Weights of a small encoder-decoder audio transcriber.
Model: log mel input, encoder norm batchnorm, encoder activation relu, encoder depths [1, 2, 2], encoder rnn lstm, decoder width 256, decoder layers 7, decoder norm layernorm, decoder activation gelu.
Training: soap at rate 0.0027, batches of 64.
Data: 15625 training examples, 2.5 epochs.
Rows from block 3 of the text decoder, named by matrix and row number. Each number is 200 + 30 x the weight over the matrix's rms, rounded and kept within 0 to 999. All counts start at 0.
# proj: attention output (decoder.blocks.3.attn.proj.weight, 256x256), inputs 0-127
proj.88,200,200,200,154,200,200,200,200,200,157,200,178,225,200,200,253,200,161,200,144,200,238,200,200,127,200,179,200,255,200,214,248,200,270,200,200,200,200,200,252,293,200,200,200,263,200,200,113,200,200,200,253,200,200,200,200,242,200,244,281,200,200,200,200,200,200,200,200,169,200,258,259,200,200,200,161,200,200,200,200,200,135,200,200,200,246,200,200,139,177,124,138,200,200,200,200,200,200,241,200,267,220,200,200,137,263,254,243,200,200,200,106,200,232,200,200,152,168,257,200,200,200,200,200,249,280,277,200
proj.89,200,156,246,253,200,200,200,200,200,200,200,200,200,200,200,215,200,200,200,200,242,200,200,177,143,200,200,200,200,200,147,200,200,200,200,200,200,200,200,249,250,200,169,200,200,200,200,200,154,200,200,175,200,275,200,294,246,200,200,118,200,200,200,200,200,134,200,214,200,252,241,200,200,148,180,247,150,145,200,200,200,200,200,200,200,200,200,200,200,200,200,200,200,200,146,200,200,200,200,200,200,139,200,200,244,200,200,200,200,200,200,270,200,237,200,200,134,200,200,146,138,200,225,200,200,200,140,200
proj.90,200,291,172,200,200,200,248,200,163,200,200,175,200,200,132,200,200,237,281,200,140,200,200,200,200,200,294,190,200,200,200,200,200,200,200,200,276,147,200,200,200,200,259,200,200,200,253,200,148,264,200,200,200,200,200,200,200,200,200,240,230,200,238,200,142,275,200,251,200,236,200,155,200,200,200,200,235,200,244,200,200,200,153,200,165,200,200,200,200,129,111,200,200,200,247,200,200,200,200,120,200,200,200,200,234,200,200,154,200,200,200,248,132,200,200,200,200,200,200,153,144,162,200,160,200,200,200,200
proj.91,200,200,200,200,200,200,200,200,260,200,200,200,200,200,135,248,200,249,200,107,200,200,200,200,200,154,200,200,251,156,200,200,200,255,244,200,239,200,200,200,229,200,200,224,200,215,261,122,200,151,200,276,169,200,200,200,125,130,164,200,200,242,177,200,200,200,200,200,209,200,252,200,200,200,200,200,200,200,200,200,200,200,169,200,158,200,200,200,200,231,200,200,200,251,200,129,200,200,200,200,200,200,200,200,200,200,200,189,243,200,162,200,200,200,200,200,267,200,235,200,200,116,200,200,200,278,200,229
proj.92,162,135,200,200,200,200,200,200,253,326,200,200,200,178,200,200,200,159,225,200,200,200,200,200,200,200,200,200,200,218,200,276,200,226,200,200,200,200,200,200,200,200,259,200,200,200,200,200,200,200,200,200,200,165,226,269,200,200,200,200,200,200,200,200,200,200,200,200,130,200,200,200,200,210,200,200,200,137,200,200,200,200,200,200,200,200,148,200,200,200,200,222,200,200,200,200,200,200,128,200,211,200,200,292,200,263,200,251,200,200,200,295,248,251,200,200,153,200,200,246,200,200,200,240,210,115,200,286
proj.93,200,212,200,200,200,162,259,129,200,200,265,200,200,200,200,200,250,200,200,200,200,200,200,200,200,259,200,146,200,137,260,200,200,268,249,156,200,200,152,200,200,200,200,141,134,142,200,200,200,249,200,200,200,200,159,223,146,200,200,200,200,141,200,200,253,200,200,200,200,200,200,105,200,200,200,200,200,200,249,200,200,200,200,200,250,200,200,154,221,200,200,200,200,200,200,200,200,200,200,200,200,200,200,200,200,200,287,200,200,200,200,200,200,200,118,200,200,200,200,200,200,200,200,229,200,200,200,200
proj.94,200,200,200,200,200,239,208,157,200,200,200,200,200,276,200,200,200,168,136,200,176,200,229,155,267,200,200,235,256,274,200,200,200,200,200,200,162,250,200,167,200,200,153,200,264,262,200,200,200,200,200,245,200,200,200,170,200,171,200,133,200,167,200,200,200,200,200,200,200,166,127,126,232,200,200,123,200,126,200,200,177,200,224,200,200,200,200,106,200,200,200,132,200,200,200,200,152,200,200,200,168,200,200,200,200,200,200,200,200,247,200,200,250,138,200,200,200,200,200,145,200,215,200,141,200,200,200,214
proj.95,200,104,200,269,200,240,200,200,200,200,200,200,271,116,153,200,200,200,200,200,200,200,200,200,200,304,200,106,146,271,200,200,200,226,200,200,155,200,200,200,158,151,162,270,200,170,200,200,243,200,200,271,200,200,200,200,200,141,150,200,279,200,158,200,200,200,200,200,200,200,251,200,200,200,155,261,168,200,243,256,200,248,225,141,200,134,200,200,235,200,200,200,200,248,200,200,267,200,200,145,200,200,275,200,200,200,200,200,200,240,200,200,200,200,140,200,200,184,265,200,200,200,267,200,236,200,246,200
proj.96,200,148,151,239,200,279,200,224,200,200,200,200,200,247,200,200,200,200,200,200,200,200,200,250,200,200,284,146,200,200,108,200,200,155,155,200,200,141,200,200,200,243,236,200,200,200,200,200,200,200,144,200,290,200,200,144,200,200,200,200,200,200,200,200,200,250,200,200,200,200,200,200,200,200,200,200,200,200,200,200,200,200,200,200,200,200,200,200,200,200,164,200,200,200,238,199,200,200,253,200,200,200,260,200,200,142,200,258,156,200,235,200,141,200,200,312,200,200,259,148,200,200,200,176,200,200,200,200
proj.97,200,200,200,200,200,136,181,200,142,142,200,249,200,273,234,200,200,200,200,200,243,109,200,200,117,200,200,200,247,200,200,249,248,200,260,112,200,200,158,200,246,200,200,200,200,200,200,156,200,200,200,200,146,200,177,200,200,200,200,200,163,200,200,200,200,200,172,200,175,200,200,200,200,200,200,200,200,244,131,234,200,200,255,200,200,220,200,200,200,200,200,200,200,200,228,160,111,200,200,200,200,200,200,143,200,200,200,200,200,200,223,138,200,200,200,159,200,200,200,200,200,200,151,276,200,171,269,200
proj.98,200,171,200,153,110,200,200,139,200,200,200,200,200,200,200,200,200,200,200,200,200,144,200,200,200,200,200,200,200,149,200,200,200,200,200,200,200,200,255,200,200,200,141,200,280,119,200,253,257,200,200,200,171,200,248,236,259,109,271,200,200,200,266,200,200,186,200,200,200,160,200,200,158,141,200,200,200,200,200,200,200,166,200,200,200,288,245,287,200,200,200,200,200,200,200,270,200,108,200,200,200,200,200,200,200,200,200,246,200,137,200,200,200,200,200,200,200,200,163,200,200,200,165,200,200,272,200,240
proj.99,224,262,164,200,154,230,200,239,160,127,215,200,200,200,263,200,200,200,200,200,200,200,139,154,200,200,200,200,200,200,113,200,200,144,140,200,200,263,200,200,200,200,200,150,200,200,200,136,260,200,200,200,200,255,200,200,200,189,200,200,200,200,255,200,200,248,200,200,200,200,122,200,200,200,200,215,200,200,200,248,200,200,200,200,200,229,123,200,200,156,262,200,200,200,200,227,147,200,200,200,200,200,200,236,200,200,200,200,200,200,129,136,200,236,200,262,178,200,200,200,166,200,250,200,174,200,200,200
proj.100,200,200,200,200,144,200,266,125,200,200,200,170,200,200,132,128,262,200,142,200,200,200,200,250,200,200,200,202,231,200,200,157,170,200,200,200,265,146,238,200,200,200,200,200,143,200,200,200,200,279,245,200,200,268,200,200,216,200,200,200,200,155,200,200,131,200,200,200,237,200,155,200,200,137,167,200,200,200,200,149,200,200,200,200,200,200,262,200,200,200,200,297,200,200,200,200,274,165,243,200,268,200,200,200,200,200,200,200,153,200,200,200,200,296,200,256,200,200,200,200,200,244,200,232,200,200,200,200
proj.101,200,256,200,279,200,200,253,200,200,200,244,200,200,246,200,200,121,200,200,200,200,200,131,252,200,154,252,200,200,103,200,200,200,200,179,135,200,230,235,200,245,200,200,200,200,278,155,200,200,133,200,200,200,200,227,265,125,200,240,200,168,200,200,200,200,200,164,200,200,235,200,200,200,236,200,200,170,200,157,200,200,253,200,200,200,200,182,200,200,236,200,200,113,200,261,245,200,200,200,200,171,200,200,200,200,200,200,200,253,200,200,119,200,200,269,200,200,200,139,200,200,200,200,200,200,200,172,200
proj.102,236,252,200,157,200,200,151,180,200,200,200,200,245,200,200,272,200,200,200,200,136,161,236,200,182,200,272,200,242,200,200,200,200,152,200,200,200,169,200,200,200,200,200,236,148,235,120,156,200,200,200,262,200,200,200,200,238,200,200,200,200,200,200,200,200,200,172,136,200,200,200,125,200,167,200,200,200,170,235,200,245,200,277,200,163,157,200,200,267,264,200,200,200,200,200,200,200,200,200,200,162,200,200,200,267,200,200,200,200,200,200,200,257,200,240,158,200,200,200,143,200,200,200,200,200,132,200,200
proj.103,200,200,151,200,200,146,243,200,200,200,183,182,200,200,200,200,200,200,200,200,200,200,264,200,200,147,200,200,156,200,143,200,163,256,200,200,276,200,200,200,200,200,200,168,200,200,133,254,200,200,200,200,144,200,200,200,107,161,200,234,200,200,200,200,200,200,132,200,200,155,164,200,200,200,166,200,200,269,200,200,200,200,259,200,200,131,236,200,200,223,137,200,200,279,200,200,200,200,200,200,250,200,200,271,200,200,148,200,200,200,200,200,244,200,136,200,174,200,200,200,200,232,304,200,152,238,200,200
proj.104,200,200,200,232,200,200,200,200,200,200,200,227,200,233,228,200,200,125,147,251,163,200,200,200,280,200,141,200,266,200,200,200,200,217,233,200,200,266,200,232,200,200,77,200,200,296,200,244,282,200,200,200,200,270,200,256,142,200,200,200,200,200,200,200,200,166,160,237,200,200,200,200,200,200,200,218,200,200,200,200,200,142,200,200,200,200,200,200,155,200,200,200,200,200,258,200,212,200,117,200,150,200,200,200,200,200,200,200,200,200,200,200,153,200,216,200,200,153,200,200,200,200,200,136,118,200,135,200
proj.105,237,149,200,200,251,200,200,200,200,252,200,140,200,200,200,165,200,200,200,200,200,200,279,141,200,200,200,200,200,255,193,245,252,200,200,200,265,242,200,200,200,247,200,200,145,200,200,200,200,200,200,200,220,200,200,200,200,126,200,254,200,250,200,200,200,200,200,200,200,200,200,148,200,200,200,120,150,136,200,138,200,99,200,200,218,200,200,200,139,200,200,200,200,200,235,134,200,139,242,200,200,200,230,200,200,200,200,200,200,200,200,200,152,200,200,200,200,200,246,200,148,266,200,200,264,200,142,150
proj.106,219,141,200,200,154,200,200,200,200,200,200,200,200,200,172,235,200,200,200,200,174,200,259,257,138,151,200,271,157,200,200,256,200,166,258,100,200,200,200,200,200,251,127,200,172,270,200,200,200,200,200,200,200,200,200,200,200,149,265,200,200,200,200,200,135,200,147,200,200,200,200,200,200,251,200,200,200,200,200,146,134,163,200,200,236,200,200,258,200,249,200,200,200,200,200,200,240,136,200,200,200,200,200,200,200,200,200,200,200,200,259,229,200,200,155,200,279,200,277,200,200,200,200,200,200,200,200,200
proj.107,200,200,200,200,235,200,230,143,200,200,200,200,200,163,200,147,271,200,200,200,200,200,200,240,200,285,200,200,200,200,302,200,200,200,244,200,200,200,200,152,161,113,200,200,273,200,200,200,267,247,221,200,200,200,165,200,145,200,200,200,200,200,200,279,200,200,200,248,200,200,200,200,200,252,236,200,235,98,141,200,200,200,200,200,272,200,200,146,138,242,270,244,127,156,200,200,268,200,200,238,200,200,222,250,200,200,133,200,200,248,128,200,200,200,200,200,141,200,200,134,200,200,200,131,281,200,146,226
proj.108,200,270,200,200,200,240,266,200,244,134,200,161,200,132,200,151,200,200,200,200,244,247,238,200,246,143,200,161,200,135,186,276,200,200,200,148,200,200,200,200,200,200,200,200,200,142,200,200,200,200,200,200,105,200,261,259,200,200,255,139,200,200,200,159,200,200,118,200,269,151,200,200,200,200,200,200,130,259,200,150,200,200,243,200,200,200,113,147,200,169,226,200,200,200,118,200,200,176,200,200,119,200,200,200,150,200,200,140,200,200,200,200,200,200,200,245,200,200,245,266,264,200,200,200,158,132,200,268
proj.109,200,158,200,200,200,200,200,200,200,200,200,200,200,200,200,200,200,200,200,200,200,200,200,148,200,200,200,200,200,200,147,252,220,200,269,200,200,120,200,214,200,200,200,200,144,200,200,200,200,200,200,200,200,200,164,200,200,200,200,151,200,200,200,200,200,200,200,200,200,200,200,246,200,200,200,200,200,200,200,258,200,200,200,236,200,255,248,200,200,200,139,200,255,200,200,200,200,137,255,200,200,180,201,250,200,200,200,200,245,200,240,200,200,176,167,200,200,200,200,200,200,151,236,253,200,200,200,185
proj.110,200,200,200,200,200,200,200,200,200,200,157,210,282,200,200,130,200,200,200,200,200,136,200,237,200,200,200,200,200,200,200,200,200,200,200,163,200,200,200,200,200,200,275,200,200,200,272,200,200,200,145,200,200,200,200,242,200,200,200,220,200,200,200,268,233,200,200,200,200,200,200,153,267,200,200,200,200,262,141,200,200,241,200,256,200,228,163,260,200,200,200,200,171,200,200,200,309,252,200,143,200,200,200,200,200,200,200,200,200,200,200,234,200,250,200,200,155,200,200,200,200,200,279,253,133,200,268,171
proj.111,251,200,200,200,183,200,200,200,200,264,200,200,200,200,200,139,170,263,200,118,200,200,200,200,174,200,200,200,200,200,200,200,200,200,271,174,180,200,149,200,200,150,200,200,273,240,200,143,246,200,200,200,200,200,200,200,109,247,200,200,200,200,200,200,200,200,232,200,200,200,200,200,244,200,269,145,200,232,281,200,200,255,167,235,200,200,200,200,234,200,200,200,150,200,200,187,200,200,200,200,200,120,200,200,200,274,200,200,260,200,275,170,132,200,200,200,172,200,200,200,200,200,200,200,200,167,200,200
proj.112,174,200,200,200,200,200,157,200,200,200,200,231,254,200,200,200,272,200,200,200,200,200,164,200,200,229,200,200,200,200,167,200,200,200,200,238,200,176,200,200,200,200,225,223,200,228,200,200,147,200,200,200,200,200,200,200,250,272,200,134,200,200,200,143,231,253,200,200,200,200,148,152,234,200,200,200,200,200,200,156,200,200,128,200,129,200,200,200,148,200,130,200,242,200,170,200,257,200,200,200,200,269,200,159,200,152,200,200,200,200,200,200,241,200,200,200,227,200,200,200,200,254,200,200,200,240,200,250
proj.113,138,200,200,200,227,200,200,200,200,120,200,261,200,149,200,200,287,200,263,200,200,200,200,200,200,169,200,200,200,200,200,200,275,225,271,168,200,200,200,113,200,200,200,254,200,130,200,200,200,200,200,200,271,270,200,200,200,148,160,200,266,200,200,200,121,200,200,200,129,200,234,200,243,200,200,200,200,259,200,200,200,200,200,200,200,200,200,176,200,200,200,129,150,253,200,200,152,200,200,120,200,124,200,169,282,200,200,200,200,200,200,200,200,200,200,200,200,200,140,200,139,200,257,200,200,200,200,200