python train.py --model="encoder-decoder audio transcriber" --dataset="read English sentences (LibriTTS-R)" --train_examples=15625 --n_mels=64 --hop_length=160 --input="log_mel" --spec_augment=false --win_length=400 --tokenizer="char" --vocab_size=32 --encoder_arch="crnn" --encoder_norm="batchnorm" --encoder_activation="relu" --encoder_depths=[1, 2, 2] --encoder_kernel_size=3 --encoder_stem="single" --encoder_widths=[192, 240, 288] --encoder_rnn_width=192 --encoder_rnn="lstm" --encoder_bidirectional=true --encoder_rnn_residual=false --encoder_rnn_layers=5 --fusion="cross_attention" --decoder_width=256 --decoder_layers=7 --decoder_norm="layernorm" --decoder_norm_position="pre" --decoder_activation="gelu" --decoder_mlp_ratio=4 --decoder_head_dim=32 --decoder_fused_qkv=false --decoder_bias="all" --decoder_qk_norm=false --decoder_parallel_block=false --decoder_inner_norm=false --decoder_drop_path=0.1 --decoder_kv_group_size=2 --decoder_positions="sincos" --decoder_cross_attention_every=1 --decoder_tie_embeddings=false --residual_init="none" --optimizer="soap" --beta2=0.99 --lr=0.0027 --beta1=0.9 --shampoo_beta=0.95 --eps=1e-08 --precondition_frequency=25 --max_precond_dim=1024 --one_sided=false --adamw_lr_other_params=0.00078 --magnitude_pruning=0.7 --steps=600 --batch_size=64 --epochs=2.5 --lr_schedule="cosine_restarts" --final_lr_fraction=0.05 --warmup_steps=30 --weight_decay=0.1 --adamw_weight_decay_other_params=0.01
Rows from block 4 of the audio encoder of a small encoder-decoder audio transcriber, named by matrix and row number. Each number is 500 + 40 x the weight over its row's rms, rounded and kept within 0 to 999. All counts start at 0. Numbers have three digits each.
After each channel's rows are labels from the 100 clips, of 14976, where the channel reaches its highest value: "loudest" is the band of the loudest frequency at the time of the peak; "top examples" is what is common among them. Only what is clearly more common there than usual is listed. The data: read English sentences (LibriTTS-R). In brackets: how many of the 100, against the usual share in percent.
# conv: width-3 conv (encoder.blocks.4.conv.weight, 288x288x3, each kernel summed), inputs 144-287

conv.256:546500438517448502453500454487480394546557462500500470474467472491500500573500500500500489545477433381487594429564478444433500563546500460500594561470427521471422500500508484500516455500601507638568500450500474574538554523500554500508500472457534582600500500500500460500505500500433503500500565512451568524500478478482603535464538500457500471500476500485510500489515538441468508432500554500425500514509450500500500452474500500510500
loudest: 250 to 500 Hz (36 vs 13.4)
top examples: the word "she" (68 vs 8.4)

conv.257:532500438625500499500500500610500561399500500533402544500468515500500547512476500500429500503516530495459500534500476500571500500500500500500500500578450500566500483530628500500500500500480443576505500450438429513500572446500500464500550570475549443507494586500551529504500498500500530586549500500500485482474500500500502550500485592500481539507500500595516519536514500451544554525500506500500500474504609499500546451500500470520500
loudest: 4000 to 8000 Hz (94 vs 5.2)
top examples: voice: female (84 vs 51.9)

conv.103:546478500478500539545563585500568500532500511455449432478531500470446460556500458500446428500500500503500500525483500442500500500540500572502496500493500500500499525500480461539553553500484500500500500484500568561570500485500515553406500500500493507500500549515528431500510533546441564552434500475562484500500403500471500500500512561634474496471515500527478500500540472350529453492478505500429500530511472500589423449500570515471509
loudest: 250 to 500 Hz (61 vs 13.4)
top examples: the word "was" (48 vs 15.9)

conv.268:576467500559514388523487502500484420544494500538570491467594466499482500465529465462499453504500545584472385622416532462512500483530488500508500491500534499500591500517500454477548527443552507500523519485493463549568500512564459500496471510463443523554487500456500508500463433500450501500505500458500500500518559453500500456500496509544472474542449572500453514484484530468491530441500500535478500554451456500500502511500500453525444
loudest: 250 to 500 Hz (61 vs 13.4)
top examples: the word "with" (26 vs 8.4)

conv.113:457549467500465419527550562521542500500446562501500465477500513430500526480461439513513500500500532498463500505460500509538500500517500413500497475500542457500532352400460496443503500365463500476513473462469489479492446454487397522489500467509419515555506562492500474580514438543500449449439500569552476434581611441500500552466543500534468500406500460509481485500503446456503430484441557500500504475457500508532500500500562500463500
loudest: 250 to 500 Hz (34 vs 13.4)
top examples: the word "be" (30 vs 7.8)

conv.274:500520331492497500341500500460500500568450500500538545394500435480508500518581339476500552411500487441500429500543511500459515517455500507500451476500559474500538472453500500500500528525532500489531472500500570484602489509500439500546463510538500473489500500421537470549468500578455500512507500599543523526555500545500496557500549532500443500533500500532488500500540540500453500500531606469500500465454483512500476532462500474500442
loudest: 250 to 500 Hz (34 vs 13.4); 2000 to 4000 Hz (27 vs 2.3)
top examples: the word "she" (38 vs 8.4)

conv.44:483512459500500545587500498500500500531543493445487521455500537491541508515520555500431500457457542500537445459500500528471500500499508500490500508578496544477500459517457529592500500506473500455421436571501450456453461500478458500500500562414580500500454525455519470536500576529533500551552478495522500431442513468591448485441500527500547517500397557507550566478446514500538500500416568477428534566525500444511519500524629461573578
loudest: 4000 to 8000 Hz (42 vs 5.2)
top examples: the word "his" (33 vs 9.8)

conv.0:500440432558529500475510523542500423578564454537500439500508569500500511404523500515511541513478505500500500491551454492533480556424569438500500483525463490461464464551436447462500500500568418478500552500430452430535500500457500500509462544459471524444516590530511465530500500454550558488500432500500527387504452569500486535505500500478430459500574472531499517500514500517432439556500539500455500540506483489516465399500500439575500
loudest: 250 to 500 Hz (31 vs 13.4)
top examples: the word "was" (74 vs 15.9)

conv.98:383410539500555500500497500445432488515581490419534448441481471500557498500504500522483609474500500500511475481500533500517588512500456509558547457551546458500500500500483527498496425428510459500478500518585537542484500500397526503500500526547592438606475519531500496478432449500461444500500484500500500563456567409500500567500411419555476500500442500548515527595401494500500589535472546552466521500500500500516531500500538513500424
loudest: 250 to 500 Hz (41 vs 13.4)
top examples: the word "you" (34 vs 14.5)

conv.272:500449500518543558500554504500500449447607463500522500551395478526500455559500483516500426470590445498500438543500543455541500505500538585534500496500500485529500500500500513547516525500500409500542500523538505481397538500507500541500519498500460500590453428454489473545500539500500497504528500500515521558426462516459500496552476595508500469445406500513513500500500500488500582512465481502555539478448500461459490472500489487388442
loudest: 250 to 500 Hz (84 vs 13.4)
top examples: voice: male (75 vs 48.1)

conv.189:500314547474500451440446500500523558529500500500507486500507500436544417500505500500500555500464500411458500524511500500459558500532491565500579516466500500479500508500500436527500469550500500500509472529500538458500500517500484478551500500420546593478500500507507500523436500527500500500550570462500457632512500531500466500467428500527464500388539521558480527456546529500500536500500500518464491447500515500475500500500471500595500
loudest: 250 to 500 Hz (31 vs 13.4)
top examples: the word "you" (57 vs 14.5)

conv.198:460457542454545500503500459558500495500500500500500500553500432476500557577491565531441460574500500497500489519472487500456492526510500500455376454500496487535500500543529471483515435500522500500509518455500489517357510397500500506478458529488500555492500591478516500500581526487475562456500564483500500534500478500500638573494522500536569537500511500500493502411500429500502418571500532500491500500500500500496500500500500443500464
loudest: 250 to 500 Hz (43 vs 13.4)
top examples: the word "was" (64 vs 15.9)

conv.116:500605593500457500440500486500500500459486483500591500515500518500435487500500527508500500500512500500574569500391497581438500500500457454446541500500473494500484429564500545557500500488500500500500520500426406500500486537500500500500482500419500500569500500430437516555500500472406480533500510473493500458500446502516539500411466500458500507485500500500500463584423470437500500530506498474535567500500498478500546500512467453420500
loudest: 250 to 500 Hz (42 vs 13.4)
top examples: the word "the" (81 vs 48.9)

conv.46:522554500469542500605500493500479500439562500500500409500450500452442495500500485442500500542500459500500500512484484502500554555550459487486489500500537448606503500500500569471486480485500456474433526452500579478543504482500436485500518592481500444500500422552441603562500451501500521390571500455411478500500500500564500529500497479558500500489442520500463427479468500500482465500443520528539500512506459503528482500558500537513500
loudest: 250 to 500 Hz (49 vs 13.4)
top examples: the word "for" (25 vs 9.5)

conv.88:444488470550476566458500500389478513573513500500503500414521498488432500459493459515500500528500500552575500500504500556454507500565500526532500500524500541487447512500504478500511521500487524461525500549455580500500500491476500519466585482453414447500500474478512523553491519500486500500500500560527615500543517503500450598561513538562500523500548500500500480515481531471462500415575494531453459485593406480489500442516504498492465
loudest: 250 to 500 Hz (71 vs 13.4)
top examples: the word "was" (54 vs 15.9)

conv.202:496500500500549502510500500471500424480506472511440394494460456483465436500467500500531440497500460642500500453624500591500482500500510500539500519577477497551500500486500523496444418500500428463500557496500500493500500506500524447500431500500562563543500462596500500500420500500500531500566500500500500500500500500500515490504503424554473489468516500482484500512500454539500500500428414500478500534515500500464567533500509500415500
loudest: 4000 to 8000 Hz (71 vs 5.2)
top examples: voice: female (78 vs 51.9)

conv.3:458500467437514500500500541431425500456447536475424559500456500500500500486500500431492500558500500646516492479546544500500539500453500500512500489595506527500500500500446539559500500437505393556500535500500500500500553498416473569500415530500500500567500497499500500509470527500557457500414425554460500500560500609519498506463526533500500579475536519500460500563500500413500477560500574492500500478527576529522500493481500556500500
loudest: 250 to 500 Hz (66 vs 13.4)
top examples: the word "for" (28 vs 9.5)

conv.61:453500500510500515482491553541503537528500500561500470500500513500500427500500513502502500500535544500563526563592500465500500457500576500500493500452500513500473506469500500500500445500432457500567568500500443494521500500500472585498450500410500538551522532500434500529451524500500500500500453455499476500464500542496500590500526467551500523544500413532500500444484500369449465500459489440479611494544434439500443491500500509469500
loudest: 250 to 500 Hz (45 vs 13.4); 500 to 1000 Hz (43 vs 7.5)
top examples: the word "was" (40 vs 15.9)

conv.136:500528489500544424500500582482500485570540464517500500500588500500504500500500500500515406555461500500500561512468500500464527451539546471488466523576541546500500535572521518528500508461471500500520500500450500441500524500458557527476463453500493458515500500606467457564433447500500445500550500500431504500436488500500500500426469500485503500449500562500588485453500537500475470478542500500477499520500439499468551568614500500528537
loudest: 4000 to 8000 Hz (43 vs 5.2)
top examples: the word "was" (39 vs 15.9)

conv.196:432500500504555579421563500500500528454542556500460439500543483562529500490405505500500500500601519546483439537479632530500500448500454465500471500438500501628487500485500415356500500506486471428420500548500500520500463520452413625444500475452500527500500521500500500500500500500555494538525444410482500540500496500525500598460515538500543507500557500500471527494587507500559518500500500500543500500515505507500500466500500500421500
loudest: 250 to 500 Hz (50 vs 13.4)
top examples: voice: female (84 vs 51.9)

conv.277:500464469535437495500477500555570500500492500500512488420530500449395431532476483500407514509500521460500479458500482500462500500562498500471485471500439500500500500500430456503500500500513529465474500500581500492435549417573500660516538561402500506449500500513510391500500500471419517479500465465500494509500500500481565552500465500472522500500429521474558523502488500488490540442500500451500533500500500611500500500488500500554478
loudest: 250 to 500 Hz (31 vs 13.4)
top examples: the word "was" (69 vs 15.9)

conv.260:500465500539500500537523559444581593504500500391500456492500517520523500492500448464497605540465500552500500500424464416558538541513500500500540421600457492500437517561500502609500500501500500500466500537580477540465500500516457488557485554470500512500500486500465579432460500500500465560500520472500500479500565500524544500480497456500489506517475443517521484490550508500515587476500500522458445531534500500643409507504438500467500
loudest: 4000 to 8000 Hz (48 vs 5.2)
top examples: the word "his" (28 vs 9.8)

conv.159:500470388563500500506500515500415463523500446547530541477484493453500441510504488436500454500500490500500539503513542483507500500606515387500490476548499522500499471537500475463500500481500539500500529549500531513500508436440517500475459485541500504500493543507500503500487593500500546606531464500519548500424459459502506462452500505500500444500500509500500500499551513481394477505500611511424500500445500521500500500500500566455434
loudest: 4000 to 8000 Hz (98 vs 5.2)
top examples: voice: female (86 vs 51.9)

conv.137:500460451469500465484612484561500486503488518546500514500500500500500491580475500438500451553450509466482500559499457500495500500490479500477452519555500500500591500591500481516529600536489514500500495540484500500455468567500528561500517500500500451457500500500530500474500513523540500577520595500500534500447500500500517500531529578473500475411500574500599500449476572500541500559514590414450500500502420488500492507463500500500500
loudest: 4000 to 8000 Hz (25 vs 5.2)
top examples: the word "was" (45 vs 15.9)

conv.35:486500527481500432625481486474493500500473500478436532519559500592535648500527500465532525500481501532485532488587548500500560500482500500511500521541509540500500500603500523500457472470419500387479513423521500500528500532500428525500526473472475468479500521500566440500500500488500506493488471480406461500500454460538500494478500523481500473468549602500500500537546546610523500554498500599508500500500500475500503500500519517539508
loudest: 2000 to 4000 Hz (74 vs 2.3)
top examples: the word "she" (42 vs 8.4)

conv.278:500507458491541531537442507546511500580500519524500551474543444503527532500444493527472443562489443500465500467535518504500500500500515484615525515483513500514522500500490507571446500457566500546500520500478531538493525500497498457500457503476570512500435500500470527448525500434500483461438471592489521551475486510392490472535512462500500443500500500506500539438541500508511580424563509500502562500458500410500500430534500500546558
loudest: 250 to 500 Hz (32 vs 13.4)
top examples: the word "she" (38 vs 8.4)

conv.164:498445502500439500507454473615549500500599463500500477452493500500450500500375585522507447500547521458500503500553500500525500500500511500500475485500487500561500560562500574516464500500500515490468428625519489500530500545489500500434441500421500562500500445500542500500488400500500487516478551500522477500399500564500500495515390500526544459419500531500500425500500500531453500525537449500500500543500421479496543500446555472509500
loudest: 4000 to 8000 Hz (88 vs 5.2)
top examples: voice: female (79 vs 51.9)

conv.7:554547500393457523495500496549491528500515500503532539543475507549469443500490466479500430455430537409500500526560500500539554500418436480522500561500500500501500500500501500522500542500500571500419571500451582539580527526500444553500425472500452500449533460486543500475475537542464448500416500469535500462535500500499429475520548462500546515500500470550468500500557500402461500515493500471519442426570519472500472475500564486498500
loudest: 250 to 500 Hz (47 vs 13.4)
top examples: the word "was" (43 vs 15.9)

conv.67:500532493500500469474549500500500480500540457541464500459534500500500500454440500449500500500414500571624457516416500453500444500572531500500500500583464500519500437500424500502510488546500595463500500500500500539508445415421500500500500500521500435500500457516449500579500446461504508500545500500428450506500500473422535666500479500518528451483500420500471491460569437456500493515475500485487448522500479532524500520500500500449484
loudest: 2000 to 4000 Hz (39 vs 2.3)
top examples: the word "mr" (31 vs 2)

conv.213:528485460500500581467542542536500436492444500458545552474562438500403500476456500505429543458677526474444500503500500493511518500498500500524402383482500473500544500503497506500500500512500549500500514435442571548479535450500500348500500500500500521500540580495473500500578516543508434510500500494500551513500500500555500500500495553527548500500500500506500435524493579515520521590500500543485500500500497547500434522500500500537500
loudest: 500 to 1000 Hz (64 vs 7.5)
top examples: voice: female (78 vs 51.9)

conv.191:490500473531500434470598504634500455462520466500500500500500531553500526531457584540567491536511513500517475531500500520500440573585515321521500500543421500542448579500500423569519500500452447500500518500529547489500500439500533499479500497474432500469500500575500468467458428500500500553564532503500481500503556500500575500556500461536551500500500500500500578500500500500473500481484472500403500529501500500500488500572500500392511
loudest: 4000 to 8000 Hz (70 vs 5.2)
top examples: the word "was" (39 vs 15.9); the word "his" (25 vs 9.8)

conv.188:551434500471500500516437572500444585454541457491570510500500555483487492494465481521402497500457528505500495580545451500554438555513523527511508426439572500527500459474538519502500481500489542495450500444500500500520500557526500445561434446463500500506500500500564550527463500500463482484433478500500466500495500540470476466500500500491537500529483552418500463451504425500500500532556477472448530450549549500430521369513348529500503
loudest: 4000 to 8000 Hz (77 vs 5.2)
top examples: the word "said" (26 vs 9.4)

conv.237:500485481511500536508455506555486500500500619500500500555527467434500464531546548496500500493515551486482500545500481500493500612478500500505533468500460500500526446522500500558444490509500530510554468523500520500540569450540419561500399545500500532457500561500540516454548500500500569447508435500500500435458466488536500500425500500500560386486500462452459406500494500500500575500500500511450597500434451500473447500500521624472500
loudest: 250 to 500 Hz (55 vs 13.4)
top examples: voice: female (79 vs 51.9)

conv.77:500450429500537507603500512479467478520500524500500500500500538529500527500557500479500500500463573506500479465500537565602424500543500500540449500500570599500500503446500533561500500448500500571585452486525438523500517500472500500577500507500500542500500500500500547503510453491582499500495447487528500500500445488466500500500505500561500497480376500534500500597486469482516529500500578466562591500544487574500476556496500525498500
loudest: 250 to 500 Hz (69 vs 13.4)
top examples: the word "for" (31 vs 9.5)

conv.66:500531500500501500500489500393497500592552500536521500513563531540500466549500500499509573505510510500462481542500500480502500451500535522471538486500500500500504500500500500546526511500521586492500526532500532575500500500549406500447500500541500501500500562549500500496514527500500463566497544500500500419491566562533464500500500537458436500461569500542604500462479494523461527462487403509402516505463454500500500548500513571532500
loudest: 4000 to 8000 Hz (55 vs 5.2)
top examples: the word "i" (45 vs 20.7)